From a checkpoint of a small autoregressive pixel model.
Training: normuon at rate 0.0075, 13100 steps, batches of 128.
Data: trained on photos of plants and fungi (iNaturalist), 90422 training examples, 18.5 epochs.
Rows from block 3 of a small autoregressive pixel model, named by matrix and row number. Rows with one number belong to one neuron. Each number is 200 + 40 x the weight over its row's rms, rounded and kept within 0 to 999. All counts start at 0.
Before each neuron's rows are labels from the 100 images, of 14976, where the neuron reaches its largest size: "top examples" is what is common among them. Only what is clearly more common there than usual is listed. The data: photos of plants and fungi (iNaturalist).
# gate: MLP gate (model.blocks.3.mlp.gate.weight, 512x256), inputs 0-127
# fc1: MLP up (model.blocks.3.mlp.fc1.weight, 512x256), inputs 0-127
# fc2: MLP down (model.blocks.3.mlp.fc2.weight, 256x512, transposed), outputs 0-127

top examples: class Liliopsida
gate.424,229,139,172,212,222,185,113,261,215,191,196,217,172,203,168,180,191,140,251,229,179,261,196,242,184,214,201,244,108,243,157,223,230,206,180,208,203,208,236,164,231,142,179,146,193,171,164,212,243,207,167,240,265,135,160,201,154,237,271,126,185,146,115,209,133,223,169,149,206,199,202,260,321,175,153,220,243,136,168,212,243,182,160,195,205,126,155,173,186,189,191,242,157,231,203,201,201,202,145,185,252,229,175,227,250,200,134,196,237,152,158,236,185,252,230,167,149,329,185,208,127,226,157,226,208,201,228,178
fc1.424,181,185,216,253,259,124,211,242,211,219,195,164,220,182,196,131,220,190,205,243,204,235,236,300,166,250,210,244,173,162,152,162,280,190,198,226,257,226,229,214,142,223,133,169,215,237,206,168,167,271,265,223,255,225,181,226,215,176,188,161,201,141,198,207,144,198,173,119,234,212,210,225,177,170,215,207,254,135,144,149,250,125,228,205,189,199,205,258,176,168,209,196,196,201,208,191,244,183,195,233,254,194,161,214,185,218,183,206,163,206,185,195,284,169,152,214,192,209,226,184,138,182,171,203,165,175,157,185
fc2.424,112,169,179,226,201,138,265,197,220,180,243,191,164,215,221,214,264,172,208,200,214,180,195,134,177,240,233,214,196,233,194,222,172,233,207,141,202,170,188,246,228,277,207,269,225,122,228,221,240,151,207,260,241,300,184,145,183,187,233,213,227,203,187,220,180,204,173,172,143,212,235,213,207,112,163,215,175,187,204,285,187,241,259,137,221,220,224,159,104,132,209,227,161,149,110,149,220,184,142,252,188,241,220,212,259,161,158,239,205,230,149,228,210,227,238,165,179,257,240,238,217,225,223,160,157,263,216,220

top examples: order Asterales; family: Asteraceae
gate.209,182,135,150,185,209,254,241,249,200,250,167,190,249,225,233,255,255,138,174,146,262,155,153,217,209,200,259,232,237,234,196,198,213,185,255,205,168,129,268,235,190,208,197,195,200,155,186,253,173,201,169,228,227,209,139,176,262,189,188,228,165,248,216,228,233,232,203,241,250,179,195,219,211,100,201,200,212,175,170,157,250,200,213,222,220,199,239,235,202,283,196,180,189,123,245,187,182,204,154,161,226,228,227,242,249,145,235,237,175,153,260,212,228,199,203,265,226,206,228,146,198,245,242,137,226,117,96,257
fc1.209,225,213,157,178,170,210,152,188,136,217,205,240,230,226,207,185,319,183,135,273,180,198,119,187,260,145,216,190,149,208,225,179,217,276,224,198,273,194,191,135,221,162,206,184,298,151,382,139,204,201,246,120,162,211,224,252,225,213,172,197,216,213,211,187,152,172,182,192,201,184,253,175,135,233,214,218,160,242,191,224,214,163,111,215,258,188,200,216,169,214,255,164,210,169,224,180,212,220,223,195,242,221,191,225,198,192,207,120,133,140,261,240,177,205,199,184,238,229,166,157,104,221,217,166,180,181,127,245
fc2.209,186,207,269,147,182,189,281,204,150,212,207,257,236,153,155,155,188,185,192,182,222,158,104,183,170,165,261,191,321,164,175,200,265,215,211,72,270,189,167,206,215,155,227,211,211,198,224,178,245,214,161,281,188,222,250,243,233,215,218,103,165,214,233,173,261,188,206,271,248,196,117,203,206,187,179,224,249,176,161,222,224,224,222,204,255,159,236,191,224,144,301,222,210,244,170,231,178,296,216,205,235,271,170,224,259,130,149,167,175,183,196,256,205,87,264,240,202,203,180,193,144,242,205,200,147,151,140,226

top examples: class Liliopsida
gate.149,148,183,184,185,193,234,239,201,183,182,192,198,167,205,229,202,192,195,98,156,168,224,192,183,195,194,205,168,224,237,180,223,105,214,173,206,207,283,278,114,212,211,224,176,180,174,216,180,208,183,226,153,167,199,187,185,181,173,210,144,330,151,280,186,142,260,140,106,212,183,240,279,159,178,154,219,257,174,162,227,177,196,120,241,181,147,170,189,230,153,225,201,196,165,202,153,277,230,193,153,243,120,200,198,186,215,269,222,196,162,206,272,218,199,187,105,166,288,187,148,210,196,241,257,267,157,213,251
fc1.149,208,198,214,268,242,173,162,162,210,197,150,225,188,269,227,127,266,179,146,141,183,208,215,263,270,206,199,166,222,222,225,253,170,202,154,185,144,193,195,122,234,130,145,202,229,216,187,195,265,143,163,191,183,170,255,168,205,145,189,231,208,212,194,234,156,197,170,94,225,216,170,157,180,152,195,152,187,187,192,230,206,196,169,159,214,177,237,245,208,189,202,210,216,198,204,219,145,195,153,168,206,220,210,173,172,233,189,191,185,246,191,235,214,160,250,217,175,199,151,217,222,131,127,236,131,253,213,168
fc2.149,112,212,168,137,183,170,177,154,198,196,267,171,216,198,235,194,175,275,201,197,157,233,199,175,152,218,155,273,170,197,190,227,172,222,209,230,159,242,215,206,164,233,170,193,210,244,195,139,272,180,172,221,167,277,173,140,284,157,132,224,200,267,181,158,181,205,192,151,145,234,199,231,177,246,224,198,200,192,207,126,176,188,174,219,236,137,247,194,235,173,258,211,228,205,189,247,211,97,238,227,182,149,139,204,202,224,99,188,209,219,153,237,240,229,233,207,201,203,217,179,179,261,184,226,171,220,180,236

top examples: class Liliopsida
gate.173,240,220,226,242,201,183,142,146,232,271,95,181,158,120,194,205,114,252,195,223,217,228,174,162,251,257,260,237,260,214,196,214,239,241,213,255,157,130,224,203,220,171,207,192,242,188,221,212,213,158,272,255,200,133,221,289,198,169,213,186,208,174,240,162,240,248,137,198,242,137,185,238,217,284,237,251,154,260,208,248,245,197,221,246,222,139,179,176,213,183,250,167,216,146,255,233,223,163,262,85,164,242,145,203,233,233,176,169,179,254,211,213,164,184,100,271,192,185,197,210,202,227,178,206,168,222,215,204
fc1.173,111,209,176,146,149,196,235,259,88,167,300,235,246,251,186,205,247,125,125,170,192,207,171,213,187,181,162,187,183,221,153,164,202,186,234,214,223,225,147,214,196,169,264,249,170,258,190,144,117,202,206,183,204,246,131,208,204,247,205,206,172,173,160,116,173,185,210,256,173,224,183,217,250,156,223,116,195,226,232,220,108,301,151,141,201,205,155,218,200,278,189,264,202,253,174,183,227,225,201,270,210,191,231,198,193,153,186,201,219,195,229,196,181,201,223,197,197,150,224,165,154,195,286,200,198,260,135,183
fc2.173,246,207,221,155,272,251,214,174,280,194,156,190,150,132,185,193,276,223,207,246,187,260,271,103,177,220,183,243,163,241,167,149,268,184,202,163,165,191,205,238,118,93,226,154,195,219,225,204,268,191,175,219,123,158,196,178,160,157,230,171,247,196,157,217,248,195,214,287,214,192,178,234,138,251,182,203,226,120,247,205,214,223,175,279,294,253,187,213,169,222,130,222,160,204,189,158,159,269,234,180,199,207,272,224,170,211,212,198,301,217,221,244,186,200,214,154,172,168,205,147,186,151,171,175,264,172,188,197

top examples: order Asterales; family: Asteraceae
gate.140,213,215,282,220,210,194,198,192,242,177,190,149,256,176,158,240,200,155,168,217,230,254,269,186,239,224,181,202,264,153,182,208,89,178,251,186,244,199,176,185,186,167,236,222,217,163,270,166,117,104,200,196,211,273,143,187,206,247,203,169,215,215,233,207,228,181,154,187,134,153,170,172,158,143,161,184,265,157,212,173,156,230,196,188,249,163,238,200,135,153,203,165,161,188,249,122,132,226,166,173,266,180,229,241,224,272,235,222,153,236,303,195,107,167,206,164,222,257,240,46,185,180,206,267,227,251,240,246
fc1.140,272,180,94,159,213,247,217,190,170,154,228,266,169,206,147,150,236,217,146,164,224,182,203,224,176,209,171,250,172,167,180,214,249,237,156,284,200,200,279,212,131,162,175,217,210,196,149,266,234,275,226,195,183,276,186,210,153,197,204,201,216,267,167,157,217,169,212,140,216,200,239,280,231,167,265,266,205,220,199,233,267,197,235,188,132,215,206,197,198,132,166,123,157,161,195,181,209,193,229,146,239,154,178,230,224,204,133,207,274,247,189,227,236,232,251,157,197,191,157,274,190,264,174,263,159,180,195,128
fc2.140,263,227,244,267,199,239,188,217,198,223,166,136,241,217,190,202,209,194,154,225,148,183,214,169,170,217,241,229,176,233,244,229,207,170,222,166,199,182,195,225,211,215,247,257,244,203,223,228,222,167,139,201,271,241,235,165,245,171,206,222,226,166,161,269,167,179,179,176,216,231,232,216,204,223,162,209,260,152,204,257,144,202,144,195,215,220,206,140,220,228,228,233,158,247,211,328,205,273,197,254,255,135,179,244,169,91,133,244,247,226,182,232,196,145,195,182,223,283,283,193,151,169,250,129,133,162,148,196

top examples: order Asterales; family: Asteraceae; text has "common"
gate.193,271,250,180,265,185,199,174,175,199,224,167,134,204,192,195,201,179,223,211,310,226,183,177,209,166,173,186,293,143,129,234,221,176,190,138,234,226,208,199,247,225,245,210,225,233,148,206,182,191,143,219,186,216,205,185,216,177,199,229,127,134,214,162,194,274,269,135,230,145,166,187,167,210,197,145,215,232,176,150,240,218,132,134,206,191,107,292,133,289,174,153,213,176,278,248,277,154,283,167,282,193,227,220,201,205,203,152,185,203,257,172,175,201,208,139,122,162,98,197,202,168,244,254,145,248,186,205,253
fc1.193,194,227,221,180,198,152,146,208,124,136,91,202,177,181,226,144,131,226,229,259,203,235,167,161,230,192,234,189,193,192,225,159,131,163,177,168,255,187,217,141,189,219,171,257,260,190,113,258,209,230,275,181,169,169,177,208,150,248,195,310,212,263,169,183,207,238,171,164,204,199,177,194,196,233,126,214,238,206,167,188,194,196,179,249,305,176,268,192,286,180,175,208,215,241,276,164,188,236,219,251,153,274,127,193,222,166,180,167,183,201,275,186,195,173,209,176,232,164,225,224,227,248,218,247,265,237,180,286
fc2.193,139,170,226,103,219,264,155,190,196,178,162,145,220,236,239,212,198,184,235,116,189,223,165,212,145,230,249,192,162,230,151,195,205,105,222,234,160,246,148,169,228,205,229,155,154,218,229,173,148,176,221,181,265,204,213,151,207,233,258,207,193,192,216,232,256,219,154,202,266,236,219,224,194,153,189,180,179,119,227,223,240,154,188,172,230,232,273,173,225,93,159,220,115,131,213,149,278,207,283,253,137,219,153,191,181,194,201,160,216,143,227,164,257,267,257,238,186,155,154,181,214,251,187,164,232,156,248,188

top examples: order Asterales; family: Asteraceae
gate.350,220,160,160,240,241,198,169,241,194,189,167,190,230,241,247,177,150,210,164,132,254,168,210,164,197,229,151,152,224,238,232,200,210,172,140,253,231,225,174,238,143,103,141,239,257,181,165,210,186,264,203,224,260,207,124,196,235,181,253,241,181,175,209,207,256,208,205,139,196,181,229,207,209,224,174,194,209,207,215,220,142,113,135,261,211,233,222,224,188,207,146,212,226,204,249,119,187,169,233,250,214,203,144,131,236,231,203,188,180,262,208,225,271,215,234,180,212,244,265,136,232,190,126,179,242,199,243,206
fc1.350,212,180,301,193,182,253,119,128,173,137,154,174,302,186,199,176,188,202,209,206,182,201,234,199,190,314,217,201,176,210,142,206,187,207,162,121,171,208,182,174,151,213,294,274,192,249,257,182,189,189,175,194,165,230,180,159,265,200,142,210,140,209,178,186,164,153,212,221,170,261,178,222,236,196,252,230,247,234,242,222,218,267,231,182,166,139,184,150,226,148,169,213,207,152,185,208,225,225,174,181,167,226,197,170,273,188,196,158,275,187,173,239,201,182,158,216,118,213,150,232,211,276,159,220,165,174,167,100
fc2.350,164,163,183,181,167,222,217,228,288,168,256,223,234,233,214,157,214,260,156,205,216,197,131,179,191,248,248,228,155,152,216,171,228,110,224,258,184,271,193,183,213,199,202,167,274,214,187,220,136,166,187,186,221,196,207,197,138,204,194,191,246,166,153,244,185,230,189,196,241,201,289,202,227,186,142,152,166,277,167,255,196,225,265,276,161,154,152,188,167,254,207,207,107,204,128,236,189,198,225,258,268,222,159,247,184,153,248,111,212,224,149,221,182,205,262,227,297,174,210,225,176,213,181,260,170,255,203,183

top examples: order Asterales; family: Asteraceae
gate.312,307,263,159,200,245,248,183,294,182,215,207,181,194,199,149,205,188,216,238,166,143,190,95,196,238,178,210,206,178,219,209,151,236,236,325,191,209,162,165,227,171,161,262,259,141,122,154,216,152,217,190,186,288,227,154,275,167,278,138,190,153,132,214,227,256,99,193,124,133,231,225,235,243,202,214,217,235,156,197,186,220,165,118,144,166,165,220,196,137,211,234,228,178,207,219,188,204,224,231,230,190,180,131,261,190,216,255,232,228,205,155,244,231,214,195,192,220,248,190,229,245,184,158,168,213,172,270,252
fc1.312,28,211,297,192,216,179,209,224,210,183,281,156,219,180,132,180,163,203,170,171,159,227,246,163,190,151,235,148,275,93,217,110,213,178,234,186,256,174,207,204,187,189,226,178,173,191,293,194,193,162,264,203,193,110,179,174,216,228,266,205,202,80,139,247,242,176,183,215,202,210,185,225,181,190,185,152,240,192,217,236,246,297,201,177,220,141,272,234,236,143,202,185,228,163,193,120,184,141,225,224,245,181,159,122,176,159,171,203,204,166,263,178,176,201,225,244,156,198,139,147,187,169,212,180,192,204,138,156
fc2.312,81,168,158,155,187,156,227,189,160,214,240,201,248,174,168,208,217,245,222,136,199,215,246,197,199,219,239,279,215,243,174,177,207,177,136,220,263,147,207,297,159,218,237,135,252,177,197,241,136,170,219,100,237,203,168,190,153,189,283,228,158,230,231,201,291,152,217,215,166,217,146,206,145,138,190,195,164,227,173,205,121,160,197,268,235,152,202,175,123,173,194,261,191,240,179,202,164,139,195,198,244,190,175,223,168,130,216,252,227,277,242,157,177,241,168,190,203,232,211,268,209,131,225,207,250,234,179,224

top examples: class Liliopsida
gate.338,140,184,133,181,178,198,263,161,195,239,127,223,166,136,226,264,126,213,200,170,203,211,223,195,228,260,257,235,220,251,126,247,205,172,199,247,245,178,188,155,209,217,244,174,177,198,185,183,180,170,199,266,185,234,157,247,231,259,242,186,189,203,200,189,180,107,169,180,136,241,157,236,157,230,241,271,195,155,154,156,291,134,168,222,201,156,170,176,255,250,176,91,215,195,74,234,176,167,154,196,171,195,180,217,168,278,233,200,277,213,272,163,257,214,227,251,230,153,177,228,210,200,199,210,167,212,184,208
fc1.338,235,135,177,189,128,207,229,205,200,212,191,243,188,206,214,146,197,167,210,115,155,215,220,146,124,199,258,175,198,236,252,249,183,256,204,123,177,183,224,242,170,201,232,247,157,192,267,145,295,209,197,193,203,256,195,179,176,144,248,274,176,206,265,239,177,168,184,291,201,219,265,251,270,180,277,188,176,183,186,206,244,159,204,208,205,203,208,198,186,247,197,210,149,234,219,249,256,214,169,223,223,215,198,196,214,179,230,204,143,145,263,199,170,247,190,226,236,240,125,255,177,231,157,242,241,208,224,208
fc2.338,110,202,284,207,169,170,189,183,274,138,253,196,184,273,165,218,188,169,185,109,196,173,175,211,272,236,240,202,164,243,238,231,210,172,168,223,178,197,217,244,165,173,173,246,178,214,204,232,247,259,207,142,196,113,124,287,160,230,170,206,167,210,210,228,233,255,197,211,171,236,187,186,229,197,208,186,199,166,226,223,165,191,199,149,229,243,208,202,208,158,220,205,239,209,148,115,192,162,219,212,177,148,170,153,192,296,175,123,209,212,193,163,228,253,159,240,166,203,142,235,152,87,214,232,162,159,151,207

top examples: order Asterales; family: Asteraceae
gate.119,251,196,199,222,226,221,225,220,239,217,237,177,174,268,179,299,135,199,213,147,251,200,194,195,231,82,158,150,259,187,249,251,177,176,167,179,212,203,271,217,249,113,127,167,165,163,170,243,149,259,197,233,216,209,150,207,208,148,190,241,242,225,173,173,170,173,212,184,166,141,145,204,176,218,198,182,213,178,126,172,205,202,193,302,147,152,254,251,191,184,191,235,267,222,262,158,255,300,218,179,217,149,202,212,220,211,195,192,169,192,214,110,206,196,209,198,183,212,223,185,138,103,234,237,164,201,221,173
fc1.119,219,289,159,99,223,191,226,178,142,226,144,215,172,167,158,241,258,155,191,249,176,175,222,191,122,320,273,179,190,274,189,203,232,226,216,182,191,190,265,264,215,260,211,204,163,207,164,162,239,142,226,173,207,163,191,174,114,205,138,248,177,260,175,175,221,210,171,161,179,248,229,184,186,244,202,214,138,159,155,194,161,251,252,184,200,194,210,197,215,214,231,219,132,229,204,234,139,167,170,194,189,226,203,224,172,163,236,193,155,263,211,247,186,177,243,159,202,192,157,307,157,201,234,154,217,175,177,215
fc2.119,181,132,225,260,203,179,221,214,244,133,217,173,250,230,217,222,173,170,232,231,161,245,166,221,194,220,237,203,130,156,257,217,146,182,267,209,195,218,203,133,197,156,179,167,161,269,274,195,157,176,210,182,229,237,289,149,239,193,165,152,215,202,274,209,199,185,247,167,198,258,220,168,239,135,197,203,196,167,273,197,145,178,189,172,192,194,190,225,270,226,179,137,230,201,232,195,195,187,186,240,193,222,253,250,159,214,243,128,233,130,161,205,216,182,175,301,188,168,225,204,178,221,271,279,216,230,167,207

top examples: class Liliopsida
gate.411,170,205,237,329,251,217,151,195,192,155,223,259,116,278,122,200,195,228,114,138,159,183,200,194,222,150,187,174,267,166,208,175,195,243,224,180,194,133,190,216,149,207,162,217,193,155,188,217,182,172,197,225,235,238,197,190,219,194,171,256,145,224,186,188,193,223,182,268,177,223,153,211,249,207,179,233,177,157,194,171,193,195,131,190,157,250,161,213,280,228,209,164,220,237,121,175,276,269,187,249,178,199,260,204,162,190,175,138,242,226,168,196,162,202,195,176,238,252,214,249,256,238,162,150,166,162,151,183
fc1.411,236,260,152,247,186,232,233,233,206,237,234,214,187,229,234,263,182,192,236,240,156,197,185,166,231,189,241,202,212,226,194,215,248,162,164,169,142,213,261,180,116,198,176,198,162,144,180,193,209,223,192,159,185,187,142,242,228,192,237,251,189,172,190,159,137,298,210,210,322,196,219,174,157,137,234,243,235,209,197,165,241,142,227,185,275,254,174,179,223,208,121,266,219,210,213,195,245,217,166,227,207,253,135,198,162,222,212,303,179,219,145,180,159,289,234,236,205,193,220,185,167,205,278,164,199,203,212,250
fc2.411,212,166,199,220,179,164,197,106,151,188,249,246,182,245,192,149,162,172,230,175,217,245,251,105,256,237,221,204,176,164,233,176,200,226,241,262,182,161,157,103,220,92,279,194,193,160,125,192,166,181,167,208,244,132,177,259,153,171,163,156,223,129,202,192,201,226,214,239,150,165,197,238,249,197,192,209,200,215,184,223,194,201,238,148,193,200,177,190,234,207,166,212,140,223,216,212,136,220,240,263,154,202,169,179,148,168,164,197,170,222,228,230,203,148,187,216,132,229,173,134,210,216,201,171,225,189,181,134

top examples: order Asterales; family: Asteraceae
gate.368,193,145,176,210,146,180,171,210,237,239,167,134,184,193,134,174,222,232,260,194,172,250,183,200,202,153,262,280,202,258,209,249,196,252,218,198,237,186,161,197,279,227,200,196,231,102,289,183,239,162,198,241,187,226,210,203,280,166,232,192,186,74,146,239,239,257,162,166,216,203,200,169,192,250,202,305,181,194,170,225,171,157,173,138,198,180,225,124,215,165,260,195,197,163,169,186,185,187,212,225,211,229,266,236,260,222,157,239,240,242,151,166,216,153,214,197,136,105,166,150,191,201,189,150,187,162,248,266
fc1.368,196,219,249,215,199,173,195,191,232,122,197,206,208,193,175,183,265,155,207,141,227,234,216,196,190,228,240,217,222,128,147,297,270,94,231,184,176,216,201,228,185,239,260,148,202,206,263,201,164,183,182,187,211,231,184,173,187,192,238,166,122,82,190,187,192,165,200,220,212,203,236,169,212,191,234,247,229,237,181,160,164,101,116,236,160,219,162,214,144,161,238,196,182,189,203,201,252,226,225,216,238,201,165,212,225,209,217,101,303,246,273,215,204,143,211,184,185,239,183,96,189,223,120,128,165,165,242,149
fc2.368,200,158,181,171,249,152,247,150,178,181,213,231,206,170,153,122,184,162,151,209,220,162,129,226,203,221,191,251,208,159,180,217,257,174,160,221,210,183,187,217,228,165,176,260,82,165,222,228,206,187,221,272,225,155,121,279,188,180,203,227,248,190,221,136,206,177,186,205,144,187,180,185,208,194,209,258,188,242,134,195,289,212,205,255,233,199,229,250,157,274,215,226,169,159,161,142,139,175,145,302,181,71,240,172,208,266,206,184,255,170,132,184,197,237,198,158,247,183,215,257,203,167,216,212,212,263,204,303

top examples: class Liliopsida
gate.24,203,220,213,107,204,226,214,128,205,194,176,129,195,176,239,225,184,233,219,207,173,271,147,166,162,233,164,171,226,223,173,189,237,170,277,136,280,201,210,189,210,208,221,173,239,145,205,202,295,150,209,167,265,213,183,238,142,289,196,152,285,105,259,146,181,184,230,145,162,287,136,204,243,210,220,61,122,235,172,189,182,265,210,147,305,206,205,153,231,167,240,145,152,137,248,127,198,241,202,187,160,187,185,234,216,185,199,205,205,227,200,195,198,225,157,219,217,126,247,174,183,188,231,167,204,275,170,250
fc1.24,264,159,216,220,168,279,189,176,234,187,243,173,218,162,208,201,180,214,265,183,210,161,224,149,218,175,245,177,252,184,152,158,221,178,248,129,205,208,213,209,251,169,87,194,257,70,210,231,225,198,130,126,225,149,170,169,184,194,200,195,194,150,215,284,176,230,215,110,180,196,173,180,133,246,206,194,223,264,205,193,131,145,166,158,283,174,218,106,165,206,269,155,181,122,239,142,181,196,218,151,195,70,207,168,116,174,193,201,150,233,217,187,218,192,258,215,201,169,266,203,227,177,221,224,259,131,212,199
fc2.24,156,213,282,219,259,207,243,230,217,255,223,217,241,161,197,183,173,135,183,181,256,190,187,222,191,261,197,186,220,249,302,238,236,279,132,207,214,252,184,233,182,256,203,214,185,154,243,153,209,134,159,229,171,229,195,172,134,279,186,177,242,218,175,97,156,223,175,241,190,193,175,203,137,155,169,231,213,182,215,183,255,204,274,236,233,214,185,209,231,256,158,238,199,254,190,260,143,222,217,216,191,227,157,161,159,219,234,180,190,170,225,193,272,240,210,188,183,212,172,204,240,228,217,247,137,239,215,169

top examples: class Liliopsida
gate.502,145,171,250,170,235,211,176,262,111,230,189,183,116,240,157,203,180,134,254,179,158,255,274,185,176,218,272,196,203,177,259,196,164,121,128,145,207,186,167,138,246,248,202,217,269,244,239,206,256,167,196,216,142,249,229,182,200,175,104,197,127,182,193,155,169,197,143,148,195,185,163,199,240,153,291,230,226,220,189,199,153,190,235,256,144,196,113,279,197,157,177,206,197,180,169,202,176,207,248,175,146,300,188,193,165,204,236,168,203,161,175,245,265,145,160,194,191,128,183,224,163,259,160,182,207,184,201,240
fc1.502,192,207,177,203,182,237,228,239,167,238,150,183,217,226,151,215,149,140,207,216,130,192,262,163,192,129,289,181,111,240,251,210,260,200,220,226,181,198,240,230,243,186,226,95,273,200,199,186,200,124,188,142,183,166,139,167,166,142,171,193,238,217,137,261,204,187,242,157,119,147,175,159,200,239,257,171,230,213,217,134,232,265,139,188,191,207,171,254,174,238,168,168,217,139,168,231,255,173,164,226,204,192,240,210,170,194,270,223,314,192,198,196,180,145,201,154,138,210,86,186,167,184,200,145,238,184,228,231
fc2.502,226,219,226,216,283,228,185,188,228,260,193,181,261,239,189,152,215,208,224,147,179,149,173,187,209,152,164,220,234,184,208,186,178,202,183,236,202,100,171,237,228,159,218,152,181,186,253,279,166,182,139,272,234,229,216,199,151,235,170,174,191,160,133,190,274,267,216,183,148,168,160,234,208,245,209,196,173,137,231,189,189,233,220,201,178,167,216,209,201,206,309,274,119,256,177,218,185,166,159,193,176,254,211,136,180,249,179,234,220,198,237,250,160,176,330,156,269,257,183,217,219,252,127,204,175,205,290,160

top examples: class Liliopsida
gate.245,185,165,174,227,182,214,175,225,210,228,196,124,202,221,217,296,139,178,185,143,250,220,167,173,201,175,239,186,231,168,265,207,171,200,149,200,195,190,201,204,223,262,174,205,250,222,228,196,323,236,265,150,222,266,189,253,195,186,252,178,166,98,172,276,174,230,136,203,238,236,213,179,211,218,204,260,189,158,181,195,230,241,192,179,222,229,228,231,242,208,184,141,161,193,225,154,252,203,188,197,192,140,217,215,232,291,123,202,178,186,243,204,161,196,188,276,167,262,173,154,136,157,136,154,212,242,177,246
fc1.245,184,231,211,156,198,206,269,249,169,170,173,223,163,294,196,240,215,198,223,181,267,127,199,204,178,176,259,225,185,137,243,179,201,256,138,177,167,229,145,237,172,160,124,266,169,203,200,154,136,266,184,205,218,235,224,234,160,208,185,176,251,143,264,206,281,201,204,225,203,202,242,188,248,190,227,176,199,219,144,213,222,222,178,236,227,162,252,162,246,206,235,185,238,163,175,217,158,164,129,199,270,195,176,209,260,196,201,167,193,182,156,137,201,267,200,196,231,183,157,163,176,160,192,193,206,177,213,78
fc2.245,190,173,226,230,219,235,183,76,205,126,207,196,160,195,172,318,210,234,194,169,171,188,133,291,232,107,154,157,166,164,176,159,218,209,218,188,144,230,161,188,183,200,193,199,246,202,163,223,273,221,246,194,204,220,156,156,219,237,203,179,209,203,236,198,177,208,174,240,242,206,187,161,230,239,209,194,177,176,164,141,181,225,246,264,191,196,221,192,150,211,131,207,208,194,166,203,202,188,211,224,154,254,244,171,242,159,200,203,177,226,159,170,243,223,190,156,135,155,205,113,182,184,185,225,210,195,145,192